Weights of a small image classifier: 48542 training examples, 21.4 epochs.
Rows from block 3 of a small image classifier, named by matrix and row number. Rows with one number within an expert belong to one neuron, the router's apart. Each number is 50 + 10 x the weight over its row's rms, rounded and kept within 0 to 99. All counts start at 0.
Before each expert's rows are labels from the 100 images, of 14976, where the router gives the expert most weight on average: "responds to" is what is common among them; "colour at peak" is the nearest of a few named colours to the mean colour under the peak. Only what is clearly more common there than usual is listed. The data: microscope photos of single blood and bone marrow cells. In brackets: how many of the 100, against the usual share in percent.
# router: slot weights (model.blocks.3.mlp.router.weight, 32x256, trained with AdamW), inputs 0-31
# up: expert up (model.blocks.3.mlp.up, 16x512x256), inputs 0-31
# down: expert down (model.blocks.3.mlp.down, 16x256x512, transposed), outputs 0-31

# expert 3
responds to: cell type: artefact (40 vs 9.8)
colour at peak: white (53 vs 21.6)
router.6:60 50 48 39 59 48 56 69 62 60 38 74 52 59 51 44 40 39 63 47 46 61 45 57 36 63 39 42 33 46 57 53
router.7:59 53 51 56 60 62 56 59 68 66 52 62 61 44 70 60 52 63 50 43 53 50 72 58 38 48 41 39 59 57 48 49
up.0:45 39 57 69 31 46 57 48 49 39 41 57 65 53 52 42 60 51 39 56 59 64 39 48 35 57 55 64 46 59 42 41
down.0:58 56 55 43 51 55 45 56 54 51 64 60 57 63 52 59 47 57 64 42 38 32 64 59 42 43 46 48 53 31 45 59
up.1:42 51 44 55 54 44 42 52 29 55 51 45 58 47 41 40 57 38 42 33 62 44 41 57 47 68 39 77 45 55 54 45
down.1:64 63 60 45 56 43 60 42 46 44 62 57 33 66 65 61 59 45 50 54 36 67 78 57 54 70 52 45 48 21 34 40
up.2:60 43 53 29 37 61 43 60 48 60 57 42 53 60 41 55 43 47 48 32 49 61 36 45 62 47 68 47 54 50 43 58
down.2:55 46 43 62 55 48 49 21 66 45 45 52 59 36 56 36 53 60 59 58 57 69 55 60 47 58 32 58 46 68 63 61
up.3:34 36 46 40 37 66 49 35 25 50 61 54 40 56 46 72 59 61 55 58 44 52 55 61 44 45 54 36 55 40 62 41
down.3:66 75 52 59 58 65 47 62 74 46 40 39 74 59 63 33 51 39 36 56 40 55 32 38 53 41 53 61 49 62 66 37
up.4:54 57 45 53 43 53 45 38 59 43 28 59 42 48 51 50 48 38 56 54 48 61 53 46 62 42 53 44 55 41 52 64
down.4:64 52 52 51 42 54 51 60 58 44 49 37 67 63 33 62 37 50 43 43 47 41 38 43 51 64 51 47 47 57 49 29
up.5:62 59 48 46 47 49 38 49 52 42 64 53 45 65 42 50 17 53 47 74 44 61 62 38 49 29 54 33 51 40 43 41
down.5:36 50 60 53 29 43 62 49 52 49 32 42 57 42 56 58 54 77 62 25 65 35 56 78 56 53 49 41 52 55 70 64
up.6:55 64 45 39 44 51 39 29 61 41 54 52 36 58 38 42 65 46 37 62 56 51 55 35 49 58 51 58 41 70 61 57
down.6:60 42 48 48 66 39 56 78 30 44 59 48 58 62 47 57 31 53 45 55 60 43 45 59 53 37 38 40 33 45 49 49
up.7:56 41 44 71 52 63 30 62 56 50 39 39 49 43 36 42 56 43 43 23 49 45 44 53 58 59 44 41 50 59 51 48
down.7:60 47 52 25 46 61 63 66 57 48 48 49 58 47 60 44 51 44 51 70 39 69 48 60 44 42 39 44 65 34 48 50
up.8:55 48 56 41 41 33 60 51 56 52 67 52 41 60 61 65 58 40 53 64 51 43 67 46 44 37 25 39 48 47 71 61
down.8:68 62 47 58 51 64 36 60 50 56 40 44 65 46 49 46 57 49 41 43 49 42 30 52 54 51 62 57 56 52 46 52
up.9:55 44 41 54 45 43 58 48 63 46 44 57 30 51 43 54 57 56 40 49 42 47 59 49 42 51 46 55 42 55 52 55
down.9:53 50 35 43 52 45 51 51 52 56 58 46 68 48 66 52 54 50 56 60 65 43 49 67 55 46 48 61 49 22 42 55
up.10:63 54 59 62 33 60 62 53 40 45 58 46 58 47 46 36 40 50 48 51 52 51 51 50 38 39 63 53 40 46 43 41
down.10:53 37 52 67 59 52 36 48 47 52 46 61 35 56 51 52 54 84 40 33 56 57 55 48 55 33 44 35 44 60 49 58
up.11:57 48 54 41 49 60 48 51 34 41 57 58 53 43 49 51 46 51 41 45 66 65 47 48 58 55 49 53 68 66 36 56
down.11:56 68 47 56 61 29 59 57 45 62 29 65 48 47 46 60 53 51 48 52 33 43 60 34 41 38 41 61 53 40 62 38
up.12:62 53 64 62 36 53 62 60 61 47 50 44 46 43 62 73 54 57 56 43 60 50 51 70 34 53 40 51 41 39 37 48
down.12:57 46 61 52 48 68 44 63 50 38 49 61 47 29 43 40 37 47 47 57 49 31 40 54 55 50 45 54 51 74 42 55
up.13:51 39 49 47 51 44 43 39 47 58 56 64 40 73 49 54 36 73 47 52 45 65 51 58 54 41 58 46 38 50 36 46
down.13:42 46 53 48 50 50 59 64 54 49 48 53 65 34 49 48 51 58 62 58 59 46 62 47 51 49 59 54 56 66 51 56
up.14:53 49 43 51 42 36 45 52 45 50 35 66 38 65 56 57 52 53 56 48 37 43 57 50 51 55 60 52 51 54 52 60
down.14:53 51 61 47 46 33 59 45 56 59 46 53 69 35 30 64 53 35 46 67 70 54 51 44 50 55 38 53 47 58 34 45
up.15:63 57 45 42 47 49 53 35 51 35 37 51 42 47 49 49 40 47 46 43 40 63 25 52 42 55 26 48 44 72 58 52
down.15:59 38 38 47 49 55 46 50 61 64 51 42 43 47 62 54 58 30 59 50 53 51 63 42 56 63 78 61 49 38 42 59
up.16:36 51 55 29 34 49 51 34 46 65 45 49 41 66 45 26 53 35 49 54 47 48 62 28 54 56 44 59 55 46 34 51
down.16:40 36 58 47 73 47 47 51 54 31 75 39 50 38 63 89 38 61 50 67 50 50 51 46 46 44 59 49 47 46 62 38
up.17:50 60 54 48 64 50 64 61 53 43 60 49 41 56 42 61 41 38 47 49 62 48 31 47 40 59 41 58 56 67 45 64
down.17:66 52 52 45 30 55 24 55 50 64 46 46 41 63 42 51 54 65 45 55 45 63 75 55 52 47 51 51 43 50 47 52
up.18:37 38 46 57 54 49 46 51 46 55 47 34 40 55 50 50 45 55 36 57 54 44 47 62 42 44 40 45 37 70 53 58
down.18:42 43 46 50 39 57 46 43 51 31 63 53 54 53 44 41 62 29 38 48 58 48 57 52 50 67 57 49 39 59 44 45
up.19:67 50 50 60 39 52 50 51 30 39 38 43 45 45 44 54 63 57 49 64 66 51 49 69 59 47 55 35 26 50 45 35
down.19:36 60 44 52 44 43 45 54 57 58 57 58 51 56 69 65 40 56 52 50 43 47 45 47 39 57 60 64 58 40 48 64
up.20:41 57 42 72 43 42 52 45 13 45 60 50 51 49 55 34 66 43 39 54 48 37 38 50 30 55 37 58 51 46 60 58
down.20:62 40 50 45 50 52 60 76 74 54 43 58 44 57 74 61 44 52 51 37 46 46 47 59 51 56 67 39 62 64 49 57
up.21:63 47 48 22 54 72 38 69 45 32 57 39 45 39 52 52 51 65 50 38 51 70 46 64 45 58 48 58 46 52 60 55
down.21:53 49 65 61 66 62 59 52 50 40 55 49 58 39 54 37 55 56 50 51 63 49 57 50 52 67 34 43 57 31 33 49
up.22:43 52 59 59 62 51 43 59 53 66 44 56 59 36 21 42 52 67 61 56 57 50 45 59 39 66 62 36 51 59 35 58
down.22:54 56 44 36 44 65 55 46 61 44 54 48 50 68 80 49 43 45 65 48 37 40 39 57 56 36 42 55 61 37 82 27
up.23:45 49 65 65 38 59 45 39 51 46 49 55 39 68 65 56 49 81 62 56 39 59 43 60 42 23 62 45 44 54 48 30
down.23:55 61 51 62 35 42 48 60 69 69 46 58 53 39 49 48 52 54 69 60 51 59 42 41 66 42 31 50 53 56 54 62
up.24:48 54 65 47 39 58 60 46 46 46 53 78 56 51 52 53 64 48 50 38 49 52 38 71 43 45 59 44 52 62 50 52
down.24:58 50 48 59 69 50 56 41 47 59 46 35 52 44 54 29 37 56 48 58 64 45 55 41 52 39 48 52 31 63 42 41
up.25:48 55 50 39 43 47 53 57 41 40 58 49 43 45 62 63 44 41 58 57 59 62 56 46 53 54 51 22 47 35 67 49
down.25:50 36 43 63 44 53 50 40 53 49 47 43 54 60 53 53 48 68 48 41 47 41 54 49 55 43 57 50 38 63 45 51
up.26:34 39 57 68 46 62 39 44 43 43 35 60 48 50 73 63 42 51 66 48 52 44 46 54 62 31 36 38 50 39 68 60
down.26:44 53 59 68 41 52 48 66 67 44 54 54 62 40 39 29 47 49 51 57 42 60 60 46 53 54 47 61 65 64 56 39
up.27:65 60 51 38 59 48 53 46 49 45 63 48 42 51 31 48 36 59 54 64 50 42 37 45 57 59 43 44 66 41 52 52
down.27:68 53 41 56 52 47 46 65 53 41 65 54 65 48 50 60 45 55 54 37 51 50 56 62 49 47 57 45 43 46 38 54
up.28:42 40 57 28 44 47 38 48 57 52 27 72 55 59 57 48 37 47 57 36 46 60 60 47 38 72 55 52 51 76 67 57
down.28:63 45 60 54 49 47 52 35 43 51 43 38 23 43 44 44 57 45 48 73 55 43 55 65 46 41 64 47 43 51 42 53
up.29:40 48 57 31 41 50 59 38 47 28 55 23 63 55 27 60 45 61 68 39 48 40 47 55 58 53 60 56 52 49 45 56
down.29:75 46 42 65 52 49 38 58 53 74 44 81 50 46 66 49 48 40 47 66 43 59 41 38 44 43 45 43 45 45 52 57
up.30:53 26 60 55 51 59 56 51 56 57 57 43 44 49 59 57 40 55 54 47 45 43 24 58 32 58 43 48 54 63 40 58
down.30:63 59 62 47 58 49 25 65 53 45 31 53 52 48 31 52 50 47 48 52 50 43 61 62 57 43 56 36 39 29 46 37

# expert 15
responds to: cell type: lymphocyte (47 vs 15.3)
colour at peak: white (52 vs 21.6)
router.30:54 63 49 38 49 49 51 61 64 58 53 49 64 55 41 43 44 49 40 54 57 39 49 56 55 65 56 47 52 64 53 54
router.31:52 51 44 59 49 49 63 53 56 65 65 56 64 56 54 61 46 49 54 39 51 47 69 55 35 42 57 46 41 64 41 40
up.0:49 40 46 50 42 62 47 50 35 38 58 44 60 57 59 63 63 61 44 51 43 56 41 67 61 49 71 62 44 69 59 46
down.0:39 58 47 49 57 43 50 53 50 48 27 49 39 49 33 15 53 43 51 61 28 40 59 53 56 63 43 46 49 38 40 47
up.1:44 41 62 72 46 34 45 48 46 40 47 37 45 59 44 57 46 56 62 63 66 60 41 59 38 38 61 56 58 66 52 39
down.1:41 47 49 54 58 56 56 43 42 52 50 46 39 57 69 61 46 62 43 44 51 53 33 42 68 48 35 33 46 41 43 55
up.2:57 65 44 58 52 39 39 43 49 52 51 44 45 50 51 48 64 56 60 52 73 67 44 45 65 34 48 35 53 57 50 39
down.2:44 47 43 39 46 61 43 57 43 75 57 43 63 62 64 45 34 53 50 59 48 43 38 43 45 35 54 59 63 53 52 60
up.3:42 62 54 49 41 60 54 49 61 41 47 55 47 50 58 53 53 40 69 41 45 38 63 60 40 74 66 42 46 54 41 34
down.3:52 53 46 53 72 43 48 56 37 44 62 53 40 36 53 46 70 38 56 63 66 48 47 66 50 44 38 52 43 46 55 65
up.4:60 48 48 67 75 50 43 61 32 68 67 45 44 36 59 42 50 58 68 41 61 56 27 45 50 43 29 61 50 71 37 60
down.4:56 47 50 53 51 45 45 51 61 47 37 49 42 53 42 71 48 31 43 62 33 41 68 51 43 77 66 41 46 39 58 38
up.5:48 54 48 44 52 42 62 56 49 42 35 48 50 55 40 53 50 49 48 61 46 33 42 52 47 59 52 51 47 48 52 41
down.5:54 31 56 39 53 39 42 56 45 49 57 51 37 46 47 48 43 70 59 41 46 52 70 74 50 51 55 46 48 45 61 23
up.6:38 57 62 67 50 42 53 44 66 59 58 33 40 44 71 49 49 53 86 54 41 62 56 65 37 52 28 70 58 55 48 51
down.6:54 57 51 54 44 62 61 58 55 41 30 60 49 31 29 25 55 56 45 47 27 58 56 41 52 54 50 53 55 53 69 48
up.7:55 39 45 52 39 55 67 62 38 64 48 36 49 41 30 48 51 46 56 38 42 44 54 44 59 70 50 50 48 57 67 56
down.7:43 66 49 46 46 61 42 40 56 39 45 77 61 44 46 37 44 52 60 33 53 53 57 51 63 26 45 49 62 32 45 55
up.8:44 44 55 48 27 58 60 31 39 51 46 39 49 43 42 50 56 56 56 51 44 54 43 59 62 56 76 57 47 49 68 43
down.8:50 59 42 31 52 33 63 59 61 74 51 62 57 55 40 53 33 39 57 39 50 36 50 36 42 54 46 56 66 55 41 60
up.9:59 46 53 66 56 62 56 54 43 65 47 34 28 48 50 52 44 72 54 69 56 49 59 37 57 32 42 27 41 46 58 36
down.9:44 67 60 46 52 58 48 67 47 35 48 67 76 39 57 53 51 65 44 48 25 69 31 49 45 48 46 68 61 67 67 39
up.10:39 49 53 43 49 38 57 46 40 35 47 53 49 58 35 44 48 48 40 56 41 37 43 48 51 61 40 38 59 43 45 55
down.10:56 56 56 56 35 57 34 50 67 49 69 42 60 37 49 48 38 43 50 58 67 52 44 32 56 62 57 70 56 55 52 46
up.11:38 57 55 50 52 48 36 39 49 46 53 43 34 50 61 49 55 64 48 52 53 58 54 50 57 44 38 57 56 69 69 52
down.11:47 59 43 48 48 49 41 70 66 59 37 47 56 58 60 58 51 28 61 57 46 57 43 47 45 51 58 43 42 70 39 57
up.12:53 49 59 54 69 42 55 49 50 53 59 42 50 55 63 48 56 54 51 59 39 50 55 37 56 51 56 44 48 55 62 42
down.12:35 40 49 26 38 43 48 49 45 60 24 55 41 44 44 56 49 41 43 31 74 40 34 54 50 36 42 51 40 46 39 41
up.13:60 50 37 46 72 44 39 57 46 28 41 53 39 36 36 65 46 39 46 59 46 54 54 55 45 40 42 50 53 50 56 40
down.13:59 65 44 37 53 41 66 50 59 56 66 68 44 51 52 38 51 62 37 45 58 31 41 47 59 55 60 42 50 55 58 60
up.14:45 31 50 41 50 39 50 30 42 22 65 58 43 79 50 55 43 60 44 37 55 61 31 46 52 40 30 41 49 48 39 55
down.14:49 52 47 38 59 54 41 47 52 64 60 46 60 50 56 56 31 41 43 40 51 48 50 47 42 46 57 52 54 44 39 24
up.15:48 39 47 47 64 59 49 58 35 35 45 55 47 62 52 37 68 55 29 36 54 41 52 40 45 68 47 46 35 60 43 47
down.15:41 57 37 61 44 31 50 49 67 65 45 49 45 51 58 55 56 29 63 56 49 65 34 72 57 53 57 57 61 30 60 59
up.16:40 52 38 66 56 43 56 41 52 39 63 63 45 57 49 49 51 74 54 53 62 45 50 40 48 43 35 47 60 64 52 63
down.16:62 34 54 54 41 51 47 62 52 44 45 48 41 39 51 54 64 44 54 52 50 44 42 57 37 49 52 54 63 57 56 32
up.17:49 34 36 39 49 43 55 27 56 27 53 54 55 57 63 63 42 51 55 47 48 55 40 52 68 47 41 66 33 51 62 54
down.17:51 50 50 42 46 38 47 32 52 46 44 48 54 69 45 47 33 27 29 60 58 63 50 51 50 50 59 35 34 49 37 59
up.18:51 50 38 40 62 61 59 39 48 56 47 43 43 34 55 50 59 47 39 45 47 45 46 71 58 64 47 52 59 49 48 54
down.18:48 62 55 57 71 37 40 42 62 48 43 52 64 63 50 58 62 53 54 46 53 41 57 47 54 40 62 68 38 49 52 44
up.19:45 43 38 45 42 53 27 44 41 47 46 42 42 47 46 45 47 35 42 41 69 41 48 57 42 63 27 67 46 75 51 66
down.19:53 64 61 56 50 41 63 51 60 41 62 48 37 53 48 50 62 49 61 52 34 55 41 51 51 36 41 51 60 22 43 49
up.20:55 48 58 43 57 54 42 50 68 43 58 32 32 50 59 63 57 55 59 55 63 46 33 55 57 60 54 52 52 61 54 56
down.20:35 50 60 56 50 57 49 66 33 47 49 55 59 59 68 46 52 42 56 41 24 56 44 32 18 47 59 57 37 39 41 54
up.21:46 57 54 72 37 54 51 41 45 32 47 46 46 53 43 66 64 54 66 53 74 50 40 58 47 38 52 62 50 43 60 46
down.21:55 49 50 46 57 61 38 56 53 81 50 47 50 66 70 52 39 61 56 48 52 58 55 53 39 48 62 55 66 82 48 51
up.22:47 33 50 36 54 54 51 42 58 51 53 56 62 49 42 39 47 47 58 38 45 59 65 35 61 38 45 55 58 32 44 52
down.22:73 59 42 48 68 43 36 37 37 34 58 48 53 56 48 51 58 51 32 52 56 52 40 50 57 65 51 45 22 49 60 37
up.23:42 52 55 64 36 52 38 53 58 52 60 32 54 30 35 72 61 33 41 50 47 32 40 54 53 55 49 56 43 67 67 66
down.23:55 63 72 47 58 54 47 57 50 41 52 41 50 44 52 48 58 35 58 51 52 58 43 55 59 52 37 53 56 27 42 52
up.24:47 33 52 40 51 52 57 52 34 44 54 50 43 59 50 49 45 64 45 41 42 40 48 63 54 54 50 66 77 50 48 67
down.24:68 41 53 50 44 56 36 30 48 57 53 63 39 38 44 53 61 46 40 50 40 54 38 42 36 56 38 29 46 47 52 29
up.25:41 40 70 51 64 42 47 79 43 45 57 47 43 53 44 39 38 66 59 44 42 39 50 46 60 54 42 46 47 70 44 35
down.25:54 58 51 54 62 61 43 53 55 46 47 53 23 36 57 52 62 43 30 54 53 46 55 67 43 40 48 38 52 31 64 52
up.26:67 59 53 50 38 57 43 51 56 60 48 49 52 55 60 64 43 45 67 39 51 49 53 30 59 56 58 42 40 55 65 58
down.26:46 45 35 59 46 66 58 38 38 39 44 46 53 38 27 32 50 57 48 54 58 60 43 69 45 46 33 39 67 54 50 46
up.27:50 41 27 53 57 38 34 37 69 45 49 57 41 62 47 62 36 60 42 47 52 60 61 58 59 43 40 42 49 51 46 41
down.27:50 51 58 31 43 34 42 57 48 49 73 42 55 31 51 53 35 29 53 63 53 44 50 47 58 51 57 63 58 54 42 71
up.28:49 66 36 46 42 57 64 61 52 50 32 54 40 36 37 44 60 62 41 66 64 56 47 36 55 57 45 59 41 41 65 60
down.28:44 49 37 47 57 41 41 41 47 46 59 46 56 59 61 52 44 47 43 47 55 49 54 62 48 52 52 40 66 54 60 50
up.29:40 51 57 34 48 60 47 47 53 45 63 45 36 57 36 48 49 43 63 45 40 51 73 52 50 23 45 24 39 59 56 38
down.29:61 62 37 53 54 43 43 53 48 43 41 56 54 40 58 53 50 48 42 44 43 58 32 44 56 50 60 53 48 57 31 52
up.30:59 60 62 54 44 49 50 50 48 54 50 47 48 36 18 37 41 47 59 38 47 50 46 50 47 55 39 58 44 51 33 67
down.30:58 63 47 42 59 47 68 51 54 59 52 49 69 44 66 66 53 63 46 63 65 68 57 64 60 47 35 48 54 60 66 53

# expert 2
responds to: cell type: artefact (28 vs 9.8)
colour at peak: white (48 vs 21.6)
router.4:68 56 58 54 52 53 57 47 41 57 53 60 49 46 52 56 44 34 56 46 48 43 61 64 46 57 54 46 48 67 45 31
router.5:52 58 40 47 56 59 55 60 66 62 39 70 64 47 54 58 61 49 45 49 58 46 59 67 59 59 36 38 62 56 34 17
up.0:40 56 45 50 73 44 35 26 37 43 38 56 65 62 56 49 50 54 40 64 40 46 54 43 69 30 43 42 48 52 71 41
down.0:60 60 37 58 36 60 63 40 53 48 38 54 56 39 43 56 59 47 70 33 54 54 53 45 22 57 48 44 54 53 55 49
up.1:77 50 52 51 58 45 55 60 36 45 62 60 67 61 40 61 54 63 45 46 50 42 30 52 37 58 54 68 42 60 34 55
down.1:50 51 39 58 35 61 46 59 52 49 59 38 41 49 54 39 47 41 74 51 50 52 66 62 52 59 39 46 56 32 57 39
up.2:68 47 45 45 52 57 62 43 39 44 38 51 34 45 53 77 54 49 67 55 62 39 61 58 38 45 56 48 52 50 51 50
down.2:44 48 52 65 61 45 41 63 54 44 61 50 54 50 48 36 43 59 38 51 52 50 44 49 45 50 50 64 43 46 47 60
up.3:47 48 50 71 47 54 53 50 59 24 33 52 69 50 36 26 39 54 52 51 46 48 53 44 52 54 60 74 54 57 66 50
down.3:37 34 51 32 58 23 69 43 45 37 58 47 43 48 61 53 34 45 42 28 66 40 40 47 59 52 56 39 51 51 42 37
up.4:51 50 59 56 46 39 47 65 50 47 48 54 47 55 49 52 38 45 47 48 37 51 67 57 48 27 46 42 43 39 44 37
down.4:55 47 33 49 40 63 52 60 51 54 44 64 51 28 40 51 54 56 60 45 54 53 39 42 61 44 53 51 51 68 60 65
up.5:40 54 51 56 43 60 37 59 45 51 34 39 30 29 54 65 59 45 63 45 54 33 54 51 46 51 40 63 65 40 48 54
down.5:46 68 52 46 48 43 55 46 67 54 42 57 59 66 49 49 52 47 46 40 36 53 70 40 55 64 41 31 50 47 44 61
up.6:34 48 24 58 45 51 46 37 57 58 46 40 35 40 59 49 56 53 47 57 59 70 40 47 41 50 43 43 65 64 31 41
down.6:51 58 71 52 42 48 44 55 29 44 53 52 56 45 54 55 42 38 64 53 40 58 56 50 37 41 54 51 42 49 61 59
up.7:55 38 58 63 36 37 53 53 45 51 45 46 45 47 52 62 22 38 61 40 54 39 42 61 34 47 51 51 44 52 49 57
down.7:21 59 57 56 68 64 48 51 44 59 52 72 42 46 47 47 61 59 45 58 37 38 67 59 52 50 47 55 51 54 31 43
up.8:56 51 35 56 42 44 47 38 44 38 44 59 26 58 56 53 45 45 37 47 41 61 46 49 56 41 28 38 47 44 60 46
down.8:42 52 46 45 65 63 49 51 52 40 43 34 67 48 35 64 40 46 42 45 63 47 37 48 46 62 63 51 45 58 37 54
up.9:44 43 54 35 54 43 53 52 44 40 66 47 57 32 63 51 49 36 34 39 44 53 56 68 47 52 50 37 51 49 60 60
down.9:51 57 46 45 52 45 42 58 46 65 41 46 54 52 40 68 26 49 55 44 60 59 36 49 54 60 36 61 36 53 63 36
up.10:46 47 39 60 57 57 43 44 48 50 48 50 64 53 35 51 33 47 46 46 41 42 40 43 41 49 34 58 33 52 54 35
down.10:39 37 52 47 43 53 48 45 48 46 62 35 51 32 65 43 53 60 63 64 60 56 49 50 49 33 59 54 67 38 45 50
up.11:42 35 56 44 43 58 64 48 55 48 46 47 58 52 47 60 47 50 43 25 48 58 47 39 42 42 63 71 50 65 44 58
down.11:53 65 43 40 63 45 47 58 60 49 38 73 45 48 43 47 49 53 65 60 43 46 58 64 49 49 36 34 45 36 45 56
up.12:52 42 47 42 36 60 33 45 48 38 57 39 48 59 62 48 40 28 43 38 53 56 60 47 38 45 57 54 51 38 38 60
down.12:53 63 47 61 66 24 45 43 42 65 31 47 64 63 50 43 55 63 48 58 51 51 33 40 50 57 45 57 52 65 38 63
up.13:42 27 45 58 43 44 40 42 80 51 45 58 56 55 49 41 45 54 40 42 53 50 28 48 46 62 41 57 41 69 20 58
down.13:45 60 44 43 63 49 53 53 49 37 61 45 37 40 52 51 34 45 44 61 52 39 68 46 45 52 47 44 51 31 67 36
up.14:53 40 62 52 48 42 54 36 55 58 58 50 43 47 51 43 63 33 59 64 57 43 41 46 23 45 37 49 58 47 56 73
down.14:42 50 38 48 60 62 46 61 46 46 43 57 50 64 44 52 36 54 48 52 49 48 64 46 52 51 54 40 44 51 46 41
up.15:59 42 59 53 51 48 51 56 43 27 34 29 46 42 40 48 43 60 62 55 50 55 38 57 56 43 40 48 43 41 71 58
down.15:48 52 41 61 49 45 39 59 42 53 43 68 37 66 64 63 57 72 56 39 59 30 55 49 49 39 57 43 63 53 30 49
up.16:70 36 68 39 43 59 56 68 42 63 67 38 50 58 60 59 54 52 58 56 62 55 69 53 53 35 42 47 41 51 56 43
down.16:58 56 35 43 59 51 52 37 52 49 43 62 47 30 39 46 59 57 35 41 47 47 42 51 44 48 52 34 53 56 44 61
up.17:42 47 33 44 56 57 46 53 46 42 34 58 56 61 53 36 63 66 45 37 52 47 46 38 48 48 45 42 47 46 53 46
down.17:56 53 54 49 34 38 39 47 61 52 51 55 49 41 43 60 38 63 73 39 47 67 45 65 51 62 47 51 38 42 48 50
up.18:57 58 45 34 62 51 54 81 53 45 57 26 47 38 66 51 60 40 38 48 50 56 57 75 48 37 56 49 42 49 39 42
down.18:56 57 70 53 28 54 49 51 44 54 54 53 50 55 40 61 54 60 38 40 48 57 43 45 36 39 68 38 59 37 62 60
up.19:26 55 60 49 43 54 59 64 31 51 46 38 41 55 47 55 51 49 58 66 59 27 45 79 48 54 40 71 43 58 49 51
down.19:62 51 37 45 57 62 40 41 68 54 43 51 71 37 61 42 43 51 59 45 39 60 55 29 46 47 52 44 59 57 36 56
up.20:44 50 36 51 55 39 58 16 42 57 56 55 39 42 58 37 34 44 45 64 59 46 40 46 58 41 34 48 37 62 51 57
down.20:56 49 56 61 52 49 40 67 57 21 55 44 50 73 50 57 64 34 43 51 51 47 60 48 49 58 61 52 59 50 46 66
up.21:44 50 64 50 57 73 55 63 51 55 39 53 49 49 47 45 43 74 50 45 52 49 47 66 55 57 59 68 59 61 51 46
down.21:29 44 41 41 56 38 39 38 48 42 66 41 59 53 28 46 44 31 27 50 68 47 40 41 56 66 52 51 51 61 49 43
up.22:46 49 51 09 61 56 42 70 50 49 57 43 52 37 43 62 50 46 46 40 54 43 50 40 46 33 57 60 54 43 61 59
down.22:63 62 37 43 49 50 50 49 40 59 35 61 48 59 41 33 54 35 62 68 36 66 28 58 51 49 52 19 42 40 61 55
up.23:48 57 54 47 39 50 62 63 47 59 54 46 52 51 48 53 45 48 39 41 64 56 52 50 33 49 60 48 44 70 52 70
down.23:66 55 38 34 58 50 50 55 63 49 30 50 45 40 54 58 60 48 53 38 49 47 67 62 67 38 36 42 53 40 51 44
up.24:45 47 44 38 48 69 62 51 51 42 42 49 49 36 43 48 46 56 34 57 48 52 48 47 58 43 56 45 56 56 52 55
down.24:54 53 45 42 64 52 36 47 65 44 54 43 59 59 44 34 49 46 41 52 46 71 60 70 48 65 50 64 36 63 68 45
up.25:47 48 65 64 36 53 45 50 51 41 56 47 62 54 75 47 44 48 44 60 51 50 58 45 54 56 55 42 52 46 54 51
down.25:66 36 36 56 52 54 29 52 46 60 46 61 42 58 61 48 37 64 45 24 53 45 55 50 35 34 50 49 58 61 34 59
up.26:44 58 55 45 55 61 56 49 38 46 36 44 43 54 42 59 56 47 58 55 53 53 54 53 50 60 54 38 54 48 53 52
down.26:64 66 40 45 51 43 47 66 60 57 41 44 64 53 46 37 47 28 37 53 42 57 42 46 51 40 41 62 48 64 58 68
up.27:47 57 57 67 57 46 56 51 48 38 34 52 36 45 61 54 63 54 50 36 51 54 46 60 60 39 50 63 37 57 48 59
down.27:64 42 47 47 45 32 55 48 50 50 50 47 46 56 58 50 41 47 44 60 53 55 50 47 53 63 54 53 63 38 47 40
up.28:47 40 55 44 41 40 44 34 53 52 51 55 58 51 53 40 36 52 61 63 65 52 29 43 67 67 50 50 58 58 54 54
down.28:51 42 45 46 55 38 69 59 44 32 55 51 40 61 40 62 36 52 44 61 53 50 54 39 43 41 56 25 62 44 45 60
up.29:53 54 60 54 64 53 49 65 48 70 51 45 60 46 38 51 37 42 46 35 54 72 48 66 36 58 39 37 45 62 38 67
down.29:55 40 40 23 46 49 47 44 44 43 48 57 48 59 48 52 64 47 45 42 55 45 65 44 61 49 60 53 51 47 68 23
up.30:52 51 51 62 33 56 60 60 58 46 54 53 44 52 48 38 39 54 53 53 49 61 48 52 45 50 70 57 31 42 47 65
down.30:57 84 55 41 53 51 52 65 58 53 39 66 46 51 38 65 64 69 60 43 82 49 45 67 44 50 38 55 56 50 36 55